From a checkpoint of a small self-supervised image encoder: arch vit.
Rows from block 2 of a small self-supervised image encoder, named by matrix and row number. Rows with one number belong to one neuron. Each number is 50 + 15 x the weight over its row's rms, rounded and kept within 0 to 99. All counts start at 0.
After each neuron's rows are labels from the 100 images, of 14976, where the neuron reaches its highest value: "patch colour" is the nearest of a few named colours to the mean colour under the peak. Only what is clearly more common there than usual is listed. The data: photos with spoken descriptions (Open Images, Localized Narratives). In brackets: how many of the 100, against the usual share in percent.
# fc1: MLP up (model.blocks.2.mlp.fc1.weight, 768x192), inputs 128-191
# fc2: MLP down (model.blocks.2.mlp.fc2.weight, 192x768, transposed), outputs 128-191

fc1.346:67 69 33 48 48 38 63 57 61 87 26 71 63 50 57 62 35 60 34 44 47 46 39 46 59 72 45 54 29 51 56 45 38 57 81 33 85 50 63 29 57 34 32 32 59 70 29 60 50 67 71 33 49 27 46 33 52 38 49 51 37 18 62 54
fc2.346:52 48 46 62 33 53 40 52 56 29 52 48 66 53 36 39 55 37 64 55 61 78 35 70 48 62 60 52 62 50 37 66 43 65 27 51 78 70 39 52 25 56 61 56 55 23 41 47 55 38 42 67 59 29 49 60 45 56 61 81 58 77 23 27
patch colour: purple (42 vs 0.2)

fc1.626:35 56 21 55 33 44 42 72 95 59 33 60 44 72 67 59 81 63 37 58 63 60 54 14 58 43 40 56 44 61 54 48 59 52 45 33 62 53 50 48 33 58 33 21 46 52 38 48 58 65 46 75 37 56 30 48 32 55 65 54 33 54 66 45
fc2.626:64 55 15 59 41 28 64 47 36 52 40 52 40 62 62 45 73 30 44 40 35 48 59 41 51 54 67 65 51 18 33 51 33 43 67 58 44 76 32 41 71 53 15 41 68 58 31 60 66 45 45 57 29 33 58 39 37 41 10 34 50 65 23 56
patch colour: grey (62 vs 31.5)

fc1.388:62 65 36 99 32 47 70 37 46 49 69 60 36 73 63 47 51 76 32 69 74 57 55 77 50 66 48 45 87 38 38 39 39 48 33 53 34 45 60 59 80 56 34 57 34 54 80 60 57 39 38 29 42 31 46 36 30 49 46 79 49 57 56 58
fc2.388:66 48 80 40 43 43 48 42 51 63 57 26 60 33 50 60 43 50 78 56 49 50 47 59 44 52 54 18 35 58 48 33 77 35 45 56 82 57 54 21 12 43 86 48 54 45 67 43 50 40 29 65 58 55 40 47 92 45 61 60 36 60 77 42
patch colour: green (28 vs 0.8)

fc1.219:46 60 44 72 39 46 58 38 53 36 33 41 38 47 77 40 52 69 24 65 75 58 67 62 58 47 58 60 63 57 59 52 40 51 48 27 23 47 82 39 54 61 35 40 48 50 61 56 62 36 46 54 36 31 48 49 38 60 34 63 36 61 58 44
fc2.219:59 59 62 42 65 50 61 43 23 65 69 38 45 60 43 56 58 69 50 31 47 59 51 40 53 56 74 52 52 44 43 46 84 31 67 63 72 58 48 34 27 47 57 53 50 48 57 55 45 44 23 43 23 34 43 48 85 49 61 54 53 24 69 55
patch colour: black (38 vs 16.5)

fc1.107:35 55 39 34 38 28 43 69 70 67 34 62 70 23 50 23 41 23 31 51 74 60 51 68 71 48 40 29 41 68 73 67 49 48 83 58 40 50 58 60 51 69 42 48 59 43 29 27 83 30 34 55 60 69 57 60 66 38 69 50 51 45 70 37
fc2.107:72 45 55 70 45 61 63 35 54 25 87 22 28 73 61 46 74 62 62 57 36 51 38 53 42 47 54 47 76 39 26 39 29 51 25 12 42 39 58 64 41 55 63 23 52 74 86 53 45 67 59 61 57 40 70 45 36 76 59 65 36 69 53 40
patch colour: red (31 vs 0.6)

fc1.697:50 56 48 43 34 37 33 53 87 62 24 52 45 14 79 38 40 46 45 69 70 45 48 81 66 56 33 41 35 61 54 60 41 80 61 24 55 58 66 46 49 62 25 59 77 48 45 42 53 48 36 52 61 46 38 38 50 54 31 55 26 36 67 52
fc2.697:49 39 64 66 59 51 58 66 33 25 88 52 40 70 26 49 53 53 70 31 36 52 50 30 28 49 37 46 54 46 26 52 53 51 54 84 57 37 47 51 44 31 79 54 32 11 43 62 43 53 37 51 43 30 43 47 48 32 72 42 55 92 31 54
patch colour: purple (28 vs 0.2)

fc1.609:42 62 45 46 18 49 25 47 67 46 42 74 61 34 44 39 60 25 36 54 56 69 40 45 47 71 23 57 43 49 50 44 82 75 50 77 61 68 53 64 37 65 39 56 74 30 68 43 60 30 43 74 41 87 61 66 55 26 33 60 60 50 71 48
fc2.609:46 50 59 61 19 30 39 38 57 41 40 57 31 35 45 31 49 58 76 58 69 71 51 55 34 53 59 43 55 63 79 52 41 37 61 54 33 77 33 50 43 41 54 39 62 34 11 56 68 42 33 36 55 26 56 50 48 44 35 56 63 55 59 35
patch colour: pink (51 vs 9.8)

fc1.622:56 54 56 61 29 52 37 56 58 47 49 53 43 41 64 55 60 36 41 59 67 51 50 60 47 67 24 52 81 48 35 55 30 57 46 33 36 50 51 31 44 51 29 55 38 48 86 62 59 37 54 45 59 42 36 40 38 75 29 61 28 48 46 47
fc2.622:45 47 52 31 71 30 67 59 36 45 50 51 24 60 22 38 51 47 76 31 25 45 42 36 39 44 60 50 40 51 38 48 70 69 56 71 75 60 42 62 55 18 70 54 59 31 34 63 54 63 41 42 54 56 74 70 75 32 52 71 71 47 71 48
patch colour: green (26 vs 0.8)

fc1.113:52 75 57 38 61 36 45 63 63 81 25 60 84 48 43 39 56 32 35 41 51 54 46 53 62 54 48 54 36 47 60 53 60 40 71 71 64 52 59 51 42 42 44 35 65 45 14 47 64 58 64 55 30 53 52 50 57 35 36 52 51 37 65 48
fc2.113:74 27 42 64 48 54 75 39 60 40 76 41 45 54 59 37 53 58 65 59 43 71 39 77 44 62 49 47 59 39 36 47 33 41 27 19 53 43 51 63 31 61 65 42 52 79 78 36 49 48 49 66 72 53 58 55 70 73 66 75 47 48 33 34
patch colour: red (28 vs 0.6)

fc1.655:25 58 37 63 59 47 57 26 67 86 45 41 62 03 60 49 70 63 36 59 79 33 69 34 78 53 42 39 50 49 60 63 23 49 49 59 62 33 76 31 53 61 20 34 58 44 42 40 59 56 59 62 43 39 17 33 38 43 30 43 57 57 55 47
fc2.655:51 37 38 63 79 38 71 32 66 40 44 50 68 53 69 51 64 38 68 55 45 21 68 62 31 24 44 56 25 51 35 58 53 55 58 53 76 66 65 35 70 47 54 36 47 68 31 62 51 57 71 59 38 49 42 63 61 23 20 47 88 69 38 52
patch colour: black (40 vs 16.5)

fc1.99:40 54 55 53 41 44 20 59 65 53 26 50 54 20 67 65 50 33 41 63 76 53 62 54 53 53 32 59 38 54 57 51 49 67 65 41 42 50 59 58 61 55 25 34 36 37 52 45 51 43 50 38 56 32 47 47 33 77 33 73 46 24 70 48
fc2.99:54 52 13 64 61 29 80 36 37 60 53 69 45 59 37 49 58 70 45 44 48 38 50 36 56 48 49 67 29 38 47 64 65 69 24 57 61 53 39 60 29 36 55 54 65 35 22 48 38 40 00 56 33 39 78 70 50 45 64 43 73 49 52 54
patch colour: purple (40 vs 0.2)

fc1.636:40 47 41 41 66 35 26 59 71 63 30 48 41 52 55 67 45 45 41 20 57 51 50 29 46 74 36 42 53 37 39 47 49 66 74 57 76 44 54 47 39 65 26 72 47 50 40 47 54 33 51 44 42 55 51 35 39 67 43 67 53 44 75 46
fc2.636:48 65 61 54 50 56 75 42 23 19 48 38 45 41 44 59 51 65 36 31 52 37 43 68 52 59 82 27 59 62 38 70 62 68 23 21 32 73 68 57 64 48 66 43 61 64 71 43 59 35 26 44 70 71 72 74 68 58 63 46 60 53 64 49
patch colour: pink (26 vs 9.8)

fc1.417:54 54 70 50 48 61 45 73 46 47 56 70 47 39 74 51 65 60 38 52 53 59 48 37 63 19 44 64 83 53 54 44 37 45 34 81 49 28 53 59 52 64 42 22 19 40 62 18 59 53 46 40 60 42 33 32 24 61 69 87 56 56 36 58
fc2.417:59 42 45 45 22 55 45 76 47 33 51 54 44 68 60 41 45 60 41 28 48 86 35 43 65 74 32 55 68 49 47 38 29 54 56 28 50 44 45 57 32 68 43 41 44 65 69 60 60 49 52 81 59 54 45 40 45 64 59 46 33 24 49 41
patch colour: grey (66 vs 31.5)

fc1.214:78 38 28 60 43 46 22 45 69 49 57 57 50 50 58 49 47 36 38 62 53 27 52 57 43 63 34 42 70 50 32 24 77 58 52 37 62 41 60 47 64 49 35 59 54 56 67 52 40 29 46 54 62 58 20 23 33 65 94 57 61 51 52 59
fc2.214:54 85 35 58 73 44 29 49 35 43 24 68 29 49 73 62 61 66 41 40 73 38 45 51 51 50 56 70 16 38 41 39 45 53 54 34 52 67 43 62 54 63 26 43 48 49 27 71 68 54 65 34 61 40 32 39 45 48 33 71 67 69 53 73
patch colour: cyan (30 vs 1.3)

fc1.288:55 68 40 45 50 29 39 71 71 53 45 42 41 37 62 49 55 53 24 23 57 76 51 50 63 66 51 29 56 69 56 43 45 81 35 32 58 24 81 54 43 58 35 53 22 24 49 40 46 61 41 51 52 21 54 55 42 70 07 61 54 48 65 40
fc2.288:38 53 70 47 61 50 48 30 56 33 59 51 35 57 40 56 43 41 76 46 36 35 57 62 48 30 16 49 59 71 45 57 58 40 47 79 36 47 23 67 74 39 64 28 14 50 59 53 48 61 72 30 54 83 72 77 50 31 37 50 68 58 51 50
patch colour: white (38 vs 7.7)

fc1.334:46 65 43 60 45 43 21 71 60 59 63 68 55 18 88 18 66 60 33 40 61 43 60 72 53 55 41 76 60 73 65 68 78 56 38 81 61 57 88 65 32 83 30 50 46 47 40 58 62 58 77 45 69 52 32 45 37 61 32 50 56 64 73 45
fc2.334:37 49 48 65 42 46 64 61 25 39 57 74 35 74 49 42 73 48 44 46 39 56 40 22 49 46 52 40 50 50 49 80 57 64 47 49 45 71 36 51 40 77 68 26 69 44 36 65 46 65 48 63 50 41 61 62 25 26 31 46 93 61 43 63
patch colour: black (46 vs 16.5)

fc1.751:47 53 29 35 28 47 34 64 58 25 32 40 50 49 65 61 71 49 34 41 73 67 59 32 57 64 57 52 53 59 32 30 37 42 73 36 63 59 67 34 70 57 13 44 76 37 47 57 71 36 17 38 38 62 42 45 49 33 45 68 31 34 54 44
fc2.751:38 45 52 46 54 44 43 49 51 36 35 42 60 42 59 40 82 56 29 32 49 59 41 36 56 64 65 62 57 42 56 41 62 51 35 60 34 41 62 45 47 46 39 50 43 27 47 31 35 63 56 48 42 22 63 34 28 54 60 32 73 71 50 75
patch colour: black (96 vs 16.5)

fc1.144:48 66 53 65 37 57 53 54 54 54 53 53 92 42 59 57 59 29 33 63 69 61 46 37 58 73 33 16 45 40 60 72 28 75 69 88 35 62 52 53 69 65 43 36 48 19 30 52 50 51 38 78 55 38 54 27 54 61 52 48 45 56 47 51
fc2.144:44 53 62 69 56 41 55 47 29 17 78 46 48 34 16 55 76 39 44 67 50 26 39 45 59 33 75 51 39 48 73 57 69 49 56 59 33 77 30 56 47 55 75 47 46 44 44 55 28 22 79 35 53 59 76 68 51 26 26 28 59 62 48 65
patch colour: pink (44 vs 9.8); white (31 vs 7.7)

fc1.263:45 57 63 42 75 65 45 69 73 44 55 50 57 58 58 53 60 53 30 38 84 57 43 69 52 51 39 68 45 29 63 26 42 41 56 45 54 25 55 89 46 50 28 58 35 40 70 47 62 42 45 59 55 55 53 38 55 70 79 63 50 16 37 75
fc2.263:73 52 04 57 56 39 36 50 49 68 53 54 44 57 60 59 29 75 36 67 54 43 56 43 48 45 65 42 42 48 38 42 47 79 59 40 34 40 72 24 59 46 49 68 52 70 27 37 42 55 29 45 53 51 60 38 58 48 35 52 36 79 36 29
patch colour: brown (60 vs 29.6)

fc1.146:22 64 68 36 28 52 40 74 47 42 41 61 65 35 44 21 60 16 31 48 78 57 48 40 58 34 34 48 60 75 57 66 63 47 68 82 62 41 52 63 36 59 37 50 57 18 24 67 83 25 48 68 48 60 75 71 53 45 37 63 49 75 41 33
fc2.146:72 64 70 55 42 62 55 33 41 65 52 33 46 50 56 84 28 62 81 57 46 71 47 91 42 48 62 55 52 42 43 28 59 70 29 30 52 59 42 26 51 31 68 46 63 59 61 38 29 47 42 29 59 29 22 30 52 58 66 73 61 31 59 55
patch colour: orange (32 vs 0.9)

fc1.760:61 69 70 49 20 46 49 64 88 45 26 48 56 59 75 52 49 48 41 50 75 59 57 58 55 54 33 42 41 60 66 50 45 69 73 51 41 62 66 38 43 75 12 57 56 35 49 51 69 39 56 63 52 45 32 33 37 37 39 73 35 69 56 36
fc2.760:56 24 32 38 45 45 29 49 51 35 56 56 48 67 39 78 43 51 87 50 41 37 38 59 33 49 55 65 81 49 64 45 48 39 37 78 69 65 49 71 25 35 45 47 39 31 47 49 25 48 51 43 78 47 59 61 57 40 57 67 63 60 63 31
patch colour: blue (57 vs 0.8)

fc1.620:27 47 35 65 41 46 37 42 75 28 46 58 73 33 65 45 77 15 31 53 61 46 45 51 53 79 37 69 51 39 61 41 38 50 65 45 77 53 63 54 37 39 30 33 82 43 39 39 77 29 36 78 22 46 43 50 43 41 61 51 15 27 38 54
fc2.620:55 38 44 26 37 47 42 86 23 43 44 39 37 44 43 41 47 71 35 37 53 60 46 32 41 53 48 54 67 38 60 37 64 54 61 37 41 42 58 28 60 35 46 67 06 44 58 55 48 51 63 63 44 58 50 22 56 67 40 45 47 59 24 27
patch colour: brown (61 vs 29.6)

fc1.671:70 50 40 69 51 47 78 51 70 38 75 60 35 58 52 28 58 54 38 45 50 51 30 31 65 63 38 37 80 62 23 55 36 50 20 31 33 36 58 39 48 63 41 51 48 35 79 51 61 70 49 61 66 34 43 37 37 58 60 56 39 65 33 39
fc2.671:65 43 54 40 32 54 34 69 55 82 34 58 74 55 58 60 24 36 51 46 58 65 38 72 48 64 38 55 30 48 71 45 57 47 64 70 81 54 50 37 45 36 68 62 75 52 37 63 32 46 54 60 58 55 49 56 66 50 59 56 55 32 64 37
patch colour: green (69 vs 0.8)

fc1.553:55 68 68 53 24 62 57 71 61 55 61 55 47 36 58 55 42 30 33 56 55 47 42 59 52 44 13 34 59 64 42 36 53 61 68 53 56 42 73 45 53 44 27 44 49 33 42 71 61 49 75 58 84 38 25 31 44 65 46 57 49 45 41 18
fc2.553:44 47 31 71 75 36 57 59 48 34 80 59 59 33 60 41 43 33 27 43 55 54 40 50 38 36 64 24 41 39 55 51 64 69 32 61 31 33 71 61 50 49 78 78 47 44 55 33 45 43 40 64 48 34 59 36 62 51 40 17 48 87 33 47
patch colour: black (42 vs 16.5)

fc1.508:73 50 31 64 36 17 55 67 54 33 40 64 78 56 82 47 54 63 36 54 54 32 27 57 53 35 41 21 49 61 38 56 27 87 12 23 67 39 61 44 55 70 57 34 71 33 38 54 46 32 49 44 63 54 51 53 30 50 38 49 42 34 34 33
fc2.508:52 77 65 13 48 44 40 59 56 62 60 37 21 56 35 47 37 42 40 54 50 32 37 71 43 41 71 31 51 55 42 46 31 56 41 62 61 43 66 61 67 30 69 59 49 60 56 43 54 72 57 27 72 36 61 44 40 64 35 63 57 59 60 39
patch colour: cyan (40 vs 1.3); white (40 vs 7.7)

fc1.473:60 72 48 60 23 35 37 72 46 79 41 78 52 35 54 59 64 46 31 61 66 53 63 38 64 24 51 32 69 53 26 68 52 50 58 77 39 46 68 21 40 65 42 27 32 45 03 54 50 68 76 56 64 42 30 43 12 56 46 79 59 63 32 52
fc2.473:43 49 53 52 37 43 26 46 54 53 37 41 74 62 35 76 75 08 43 73 77 43 54 57 47 46 56 42 40 43 65 44 41 37 88 81 37 63 49 56 64 48 51 46 57 33 33 62 52 44 94 70 68 52 46 41 45 54 28 47 50 81 52 62
patch colour: pink (41 vs 9.8)

fc1.441:65 56 61 54 54 49 28 63 61 71 60 56 49 43 80 30 47 54 37 29 68 49 44 30 32 22 26 25 54 76 54 32 50 47 52 60 58 26 61 41 49 67 48 61 39 38 46 70 55 19 77 49 51 35 45 51 36 43 34 56 71 44 55 27
fc2.441:59 54 45 57 46 37 52 57 57 29 41 66 25 67 65 22 65 69 56 56 49 33 53 42 37 52 37 97 45 49 62 57 40 24 49 46 74 47 49 58 25 54 53 40 13 48 27 50 57 74 51 41 40 43 77 52 44 23 18 62 40 69 73 53
patch colour: pink (27 vs 9.8)

fc1.412:76 61 38 92 52 62 57 39 51 33 89 42 31 48 55 44 59 51 53 62 52 38 53 51 51 56 42 48 89 34 27 40 48 52 15 65 50 46 50 58 62 53 57 51 30 37 84 51 43 45 37 60 48 31 26 28 08 54 70 54 53 72 41 43
fc2.412:59 16 44 50 67 53 49 40 84 54 70 53 59 35 70 24 57 34 48 60 52 64 45 29 62 88 39 28 53 45 39 47 46 14 48 50 54 34 38 46 58 63 59 59 33 59 66 39 52 46 68 68 54 48 58 34 77 72 51 43 21 52 34 34
patch colour: green (66 vs 0.8)

fc1.737:54 65 40 54 75 40 49 65 85 40 57 54 48 57 72 25 52 50 32 31 41 37 40 55 34 48 54 74 47 58 55 39 77 52 52 47 40 50 64 77 32 69 29 43 46 45 52 61 55 44 42 42 58 53 59 36 47 81 62 36 62 25 26 90
fc2.737:43 34 88 51 58 72 70 69 34 53 67 32 67 35 42 80 41 33 54 52 46 58 77 54 45 35 47 45 58 59 75 64 37 30 49 74 50 53 31 31 46 54 35 42 39 49 39 48 47 74 71 55 67 70 28 53 51 29 36 68 48 74 44 35
patch colour: white (70 vs 7.7)

fc1.194:69 60 37 82 43 54 59 51 56 59 52 59 40 44 77 57 59 56 28 56 56 59 52 69 61 78 40 57 69 39 48 45 42 46 30 45 33 49 52 39 43 58 23 53 61 66 77 44 52 50 62 64 71 50 40 34 43 66 47 57 29 45 40 45
fc2.194:33 76 93 34 50 35 55 62 49 31 57 39 49 61 28 44 51 43 72 37 56 49 48 35 28 22 51 60 46 76 54 50 69 69 56 71 57 49 60 69 37 28 72 42 55 30 42 58 57 62 44 33 57 59 81 81 58 30 50 84 81 63 73 54
patch colour: blue (30 vs 0.8); cyan (25 vs 1.3)

fc1.290:57 71 70 56 22 39 33 75 73 74 43 73 27 46 71 31 50 57 27 49 76 52 55 34 59 35 39 50 55 64 46 44 56 37 53 64 42 32 60 58 33 92 14 54 22 42 34 33 74 47 64 68 68 46 40 25 29 67 50 89 52 42 23 47
fc2.290:49 74 52 32 25 52 49 41 32 47 56 36 57 50 41 56 42 56 30 64 77 73 69 37 37 53 51 20 39 50 59 41 58 54 64 53 36 63 56 49 65 43 53 55 27 49 60 54 49 40 42 70 55 41 62 45 63 57 69 33 47 76 73 33
patch colour: brown (64 vs 29.6)

fc1.733:53 60 36 63 47 42 41 45 45 52 44 41 45 99 41 55 42 60 56 62 60 56 59 29 59 58 47 36 48 57 61 66 46 79 39 32 45 48 66 30 60 34 62 43 69 53 35 44 49 32 42 46 47 46 61 54 34 25 27 75 40 50 46 15
fc2.733:46 41 75 43 58 74 57 73 59 51 72 40 74 20 52 75 43 43 65 53 56 59 76 67 52 39 39 51 72 52 64 50 70 19 52 76 44 41 44 45 54 56 35 30 26 28 40 47 50 81 55 48 70 56 26 47 63 32 33 63 41 96 58 45
patch colour: pink (26 vs 9.8)

fc1.316:69 44 37 60 36 26 42 45 42 45 31 62 39 51 47 61 51 49 42 21 65 71 54 50 43 81 44 43 50 45 35 69 44 83 51 39 39 25 53 39 54 45 54 42 71 39 42 35 31 45 50 69 15 38 56 56 36 47 61 47 52 62 59 29
fc2.316:59 39 62 60 72 77 50 46 63 94 53 65 67 70 39 56 42 44 41 49 51 51 40 61 44 36 55 59 59 45 46 10 27 19 47 66 62 58 35 48 50 31 46 74 46 79 58 45 86 49 65 25 57 51 42 28 60 52 38 78 45 17 49 37
patch colour: white (46 vs 7.7)

fc1.517:50 49 42 68 47 36 36 80 91 57 52 72 59 71 69 57 32 43 43 52 41 43 24 30 52 57 34 31 50 83 37 37 35 65 51 36 71 48 53 56 22 84 44 38 70 34 47 21 50 69 55 57 57 47 52 40 37 56 34 60 29 40 45 55
fc2.517:32 69 70 55 35 48 61 69 25 34 54 54 34 25 40 47 38 27 43 41 35 29 37 43 66 35 82 35 50 72 06 55 49 56 42 46 40 58 61 45 85 48 51 37 75 53 50 43 86 61 57 70 83 53 38 31 35 49 30 57 80 44 37 42
patch colour: cyan (45 vs 1.3)

fc1.649:61 47 53 77 38 30 49 64 75 67 60 39 40 48 70 36 59 43 09 46 66 92 42 48 48 76 52 65 63 39 63 37 84 51 65 65 28 43 72 51 68 61 37 52 56 32 47 53 53 55 48 56 35 46 56 49 39 48 56 48 36 39 64 59
fc2.649:36 49 53 62 37 29 13 63 77 16 33 43 48 62 65 45 57 47 37 51 45 61 30 32 40 67 25 58 23 84 64 71 58 65 56 41 17 67 50 65 41 73 54 43 46 43 32 57 50 77 49 43 60 48 80 63 22 46 43 52 57 54 64 52
patch colour: grey (67 vs 31.5)

fc1.630:67 48 52 79 41 55 67 42 55 61 46 44 42 50 74 63 58 67 32 58 55 40 55 81 51 67 41 58 66 48 57 34 39 47 34 43 31 44 61 38 59 60 34 41 43 66 85 55 53 56 53 36 62 54 34 29 36 76 55 64 31 36 57 60
fc2.630:45 65 78 36 30 51 63 59 42 50 49 51 46 48 36 50 59 33 63 43 64 51 43 51 40 28 50 49 50 64 47 38 68 69 46 60 83 50 64 69 31 38 66 58 80 41 36 34 70 54 44 55 39 34 62 66 54 25 64 80 71 54 57 37
patch colour: blue (30 vs 0.8)

fc1.638:62 49 70 57 55 46 12 60 58 57 41 55 30 63 73 42 60 68 49 40 82 53 56 33 79 58 51 39 73 53 60 35 24 26 57 85 48 28 71 49 41 53 25 62 39 43 36 55 87 70 77 41 64 58 53 18 30 40 58 62 63 55 60 46
fc2.638:53 55 59 38 64 55 71 56 45 58 54 62 50 34 49 61 34 29 30 66 62 47 44 40 17 59 51 36 11 56 62 50 61 58 57 38 59 57 31 71 56 65 48 51 39 53 20 57 51 36 75 67 48 54 51 51 70 64 46 20 28 65 50 63
patch colour: brown (63 vs 29.6)

fc1.623:48 57 43 59 33 40 66 60 67 50 36 54 56 64 45 27 41 34 42 39 75 69 56 50 44 66 34 37 59 39 73 42 74 64 62 57 91 45 64 74 42 61 38 71 63 56 28 39 83 33 49 71 48 29 34 48 55 57 60 61 60 58 56 46
fc2.623:36 44 22 41 59 61 64 36 27 60 72 43 50 63 57 60 31 34 49 56 60 58 72 86 59 67 58 54 34 24 52 70 43 66 18 37 48 50 36 48 28 43 38 34 72 33 56 38 46 32 50 58 26 26 29 50 67 72 50 56 42 46 38 45
patch colour: brown (81 vs 29.6)

fc1.470:56 62 33 54 38 46 54 48 58 41 27 77 43 55 53 30 70 54 36 15 80 63 33 44 50 62 45 50 61 44 84 47 38 70 62 64 27 35 60 26 79 54 44 63 45 25 63 66 56 40 32 76 44 60 76 59 46 37 36 72 49 30 52 24
fc2.470:39 47 34 51 81 50 35 70 72 56 51 34 65 64 39 61 49 52 49 51 55 60 45 27 78 41 75 30 77 60 48 72 32 24 52 52 30 59 53 50 34 63 47 39 79 35 45 28 42 64 44 42 61 42 53 56 44 57 36 71 42 52 59 52
patch colour: grey (68 vs 31.5)

fc1.283:33 52 67 53 62 50 32 59 48 36 61 49 40 52 47 37 30 56 51 14 56 61 55 44 47 51 31 12 78 54 60 58 55 40 33 43 49 37 55 63 58 75 38 55 31 20 80 44 62 37 42 37 79 39 40 31 60 54 37 56 51 57 55 48
fc2.283:38 31 40 71 10 56 77 35 25 46 18 48 38 43 11 39 47 22 68 48 59 48 48 80 61 55 65 60 53 45 73 74 60 77 54 50 39 75 41 41 51 44 61 54 80 40 52 39 43 38 30 53 37 50 46 64 67 55 76 29 61 37 13 41
patch colour: grey (66 vs 31.5)

fc1.520:98 71 55 85 40 65 54 46 45 72 55 57 50 60 47 66 25 41 47 66 69 39 45 56 61 61 54 48 58 42 22 20 37 56 48 47 55 46 51 46 50 49 55 69 62 16 53 75 44 46 33 42 65 56 31 33 32 56 54 59 48 20 44 60
fc2.520:49 78 59 39 81 36 26 23 40 32 69 40 34 40 41 62 60 55 38 53 51 49 52 42 33 22 70 47 53 38 52 48 53 63 72 14 27 40 65 09 21 24 40 47 45 48 62 58 71 53 68 43 60 52 44 39 56 62 31 28 34 67 52 43
patch colour: cyan (38 vs 1.3)

fc1.592:41 69 54 74 19 46 47 79 52 27 48 75 49 60 48 60 56 28 35 61 59 49 39 46 30 56 45 22 60 74 58 53 58 66 70 45 54 64 47 44 37 64 51 43 57 30 65 39 51 26 34 70 59 75 53 60 55 62 26 67 41 51 40 67
fc2.592:28 59 60 40 70 42 53 32 69 85 37 53 61 32 51 57 30 54 44 63 54 57 68 65 53 43 72 19 36 71 49 31 40 50 45 73 65 79 27 29 45 55 36 34 60 52 21 47 55 42 55 35 59 68 34 42 61 54 43 49 72 45 63 67
patch colour: white (47 vs 7.7); pink (39 vs 9.8)

fc1.292:42 39 42 49 41 33 29 92 72 47 37 58 39 69 64 57 37 27 50 43 43 28 30 39 41 65 43 52 29 77 59 20 51 56 52 33 53 24 63 65 30 54 42 69 51 33 55 29 62 54 70 49 60 63 53 37 45 65 30 53 20 50 29 18
fc2.292:50 43 59 72 54 27 40 52 33 29 78 59 38 43 54 35 49 19 56 47 24 23 31 64 48 28 26 43 65 70 26 61 62 55 21 47 73 40 65 74 58 67 43 36 85 36 49 59 65 33 38 68 66 53 48 62 43 27 68 53 58 48 74 44
patch colour: red (30 vs 0.6)

fc1.679:82 62 48 99 40 59 45 46 62 52 75 42 46 60 64 42 64 69 44 66 59 39 52 59 57 62 43 51 93 42 23 41 39 42 32 39 33 42 61 48 59 58 32 41 45 59 85 52 59 44 54 66 40 43 41 36 31 67 64 56 35 55 51 54
fc2.679:57 42 75 25 68 37 52 57 58 77 56 61 67 47 36 64 34 34 57 30 57 66 43 43 46 51 48 42 27 67 67 35 76 42 50 70 82 51 42 26 34 36 69 47 69 36 26 36 38 33 35 54 57 69 42 50 93 29 57 69 57 24 72 35
patch colour: green (56 vs 0.8)

fc1.634:84 57 34 74 57 37 76 54 67 76 45 60 43 49 65 56 42 44 40 44 55 55 32 50 52 76 46 60 45 37 57 50 39 61 56 30 60 52 56 52 69 51 39 33 59 73 52 34 45 67 63 32 66 20 28 29 39 55 69 57 42 37 54 48
fc2.634:44 71 57 49 46 40 32 64 70 59 41 28 71 55 47 53 68 39 46 52 66 83 43 59 58 43 53 50 55 56 59 60 43 81 42 59 57 48 40 56 25 34 50 54 47 35 22 52 53 59 46 63 32 31 52 70 38 50 49 73 66 60 29 29
patch colour: blue (35 vs 0.8)

fc1.425:46 46 56 45 52 41 28 58 52 41 36 29 52 52 47 60 59 41 30 34 54 47 37 37 53 38 38 33 63 61 61 31 38 56 22 53 67 47 52 47 45 66 29 57 39 23 81 46 62 19 38 22 58 66 42 29 48 26 28 67 50 43 67 31
fc2.425:32 14 62 64 59 57 62 40 60 25 48 65 51 44 55 78 57 45 50 41 53 42 55 45 36 70 25 73 49 56 71 47 68 26 54 52 57 90 30 50 62 68 41 56 71 42 61 61 32 28 25 46 58 67 40 40 56 28 36 31 57 29 50 43
patch colour: pink (29 vs 9.8)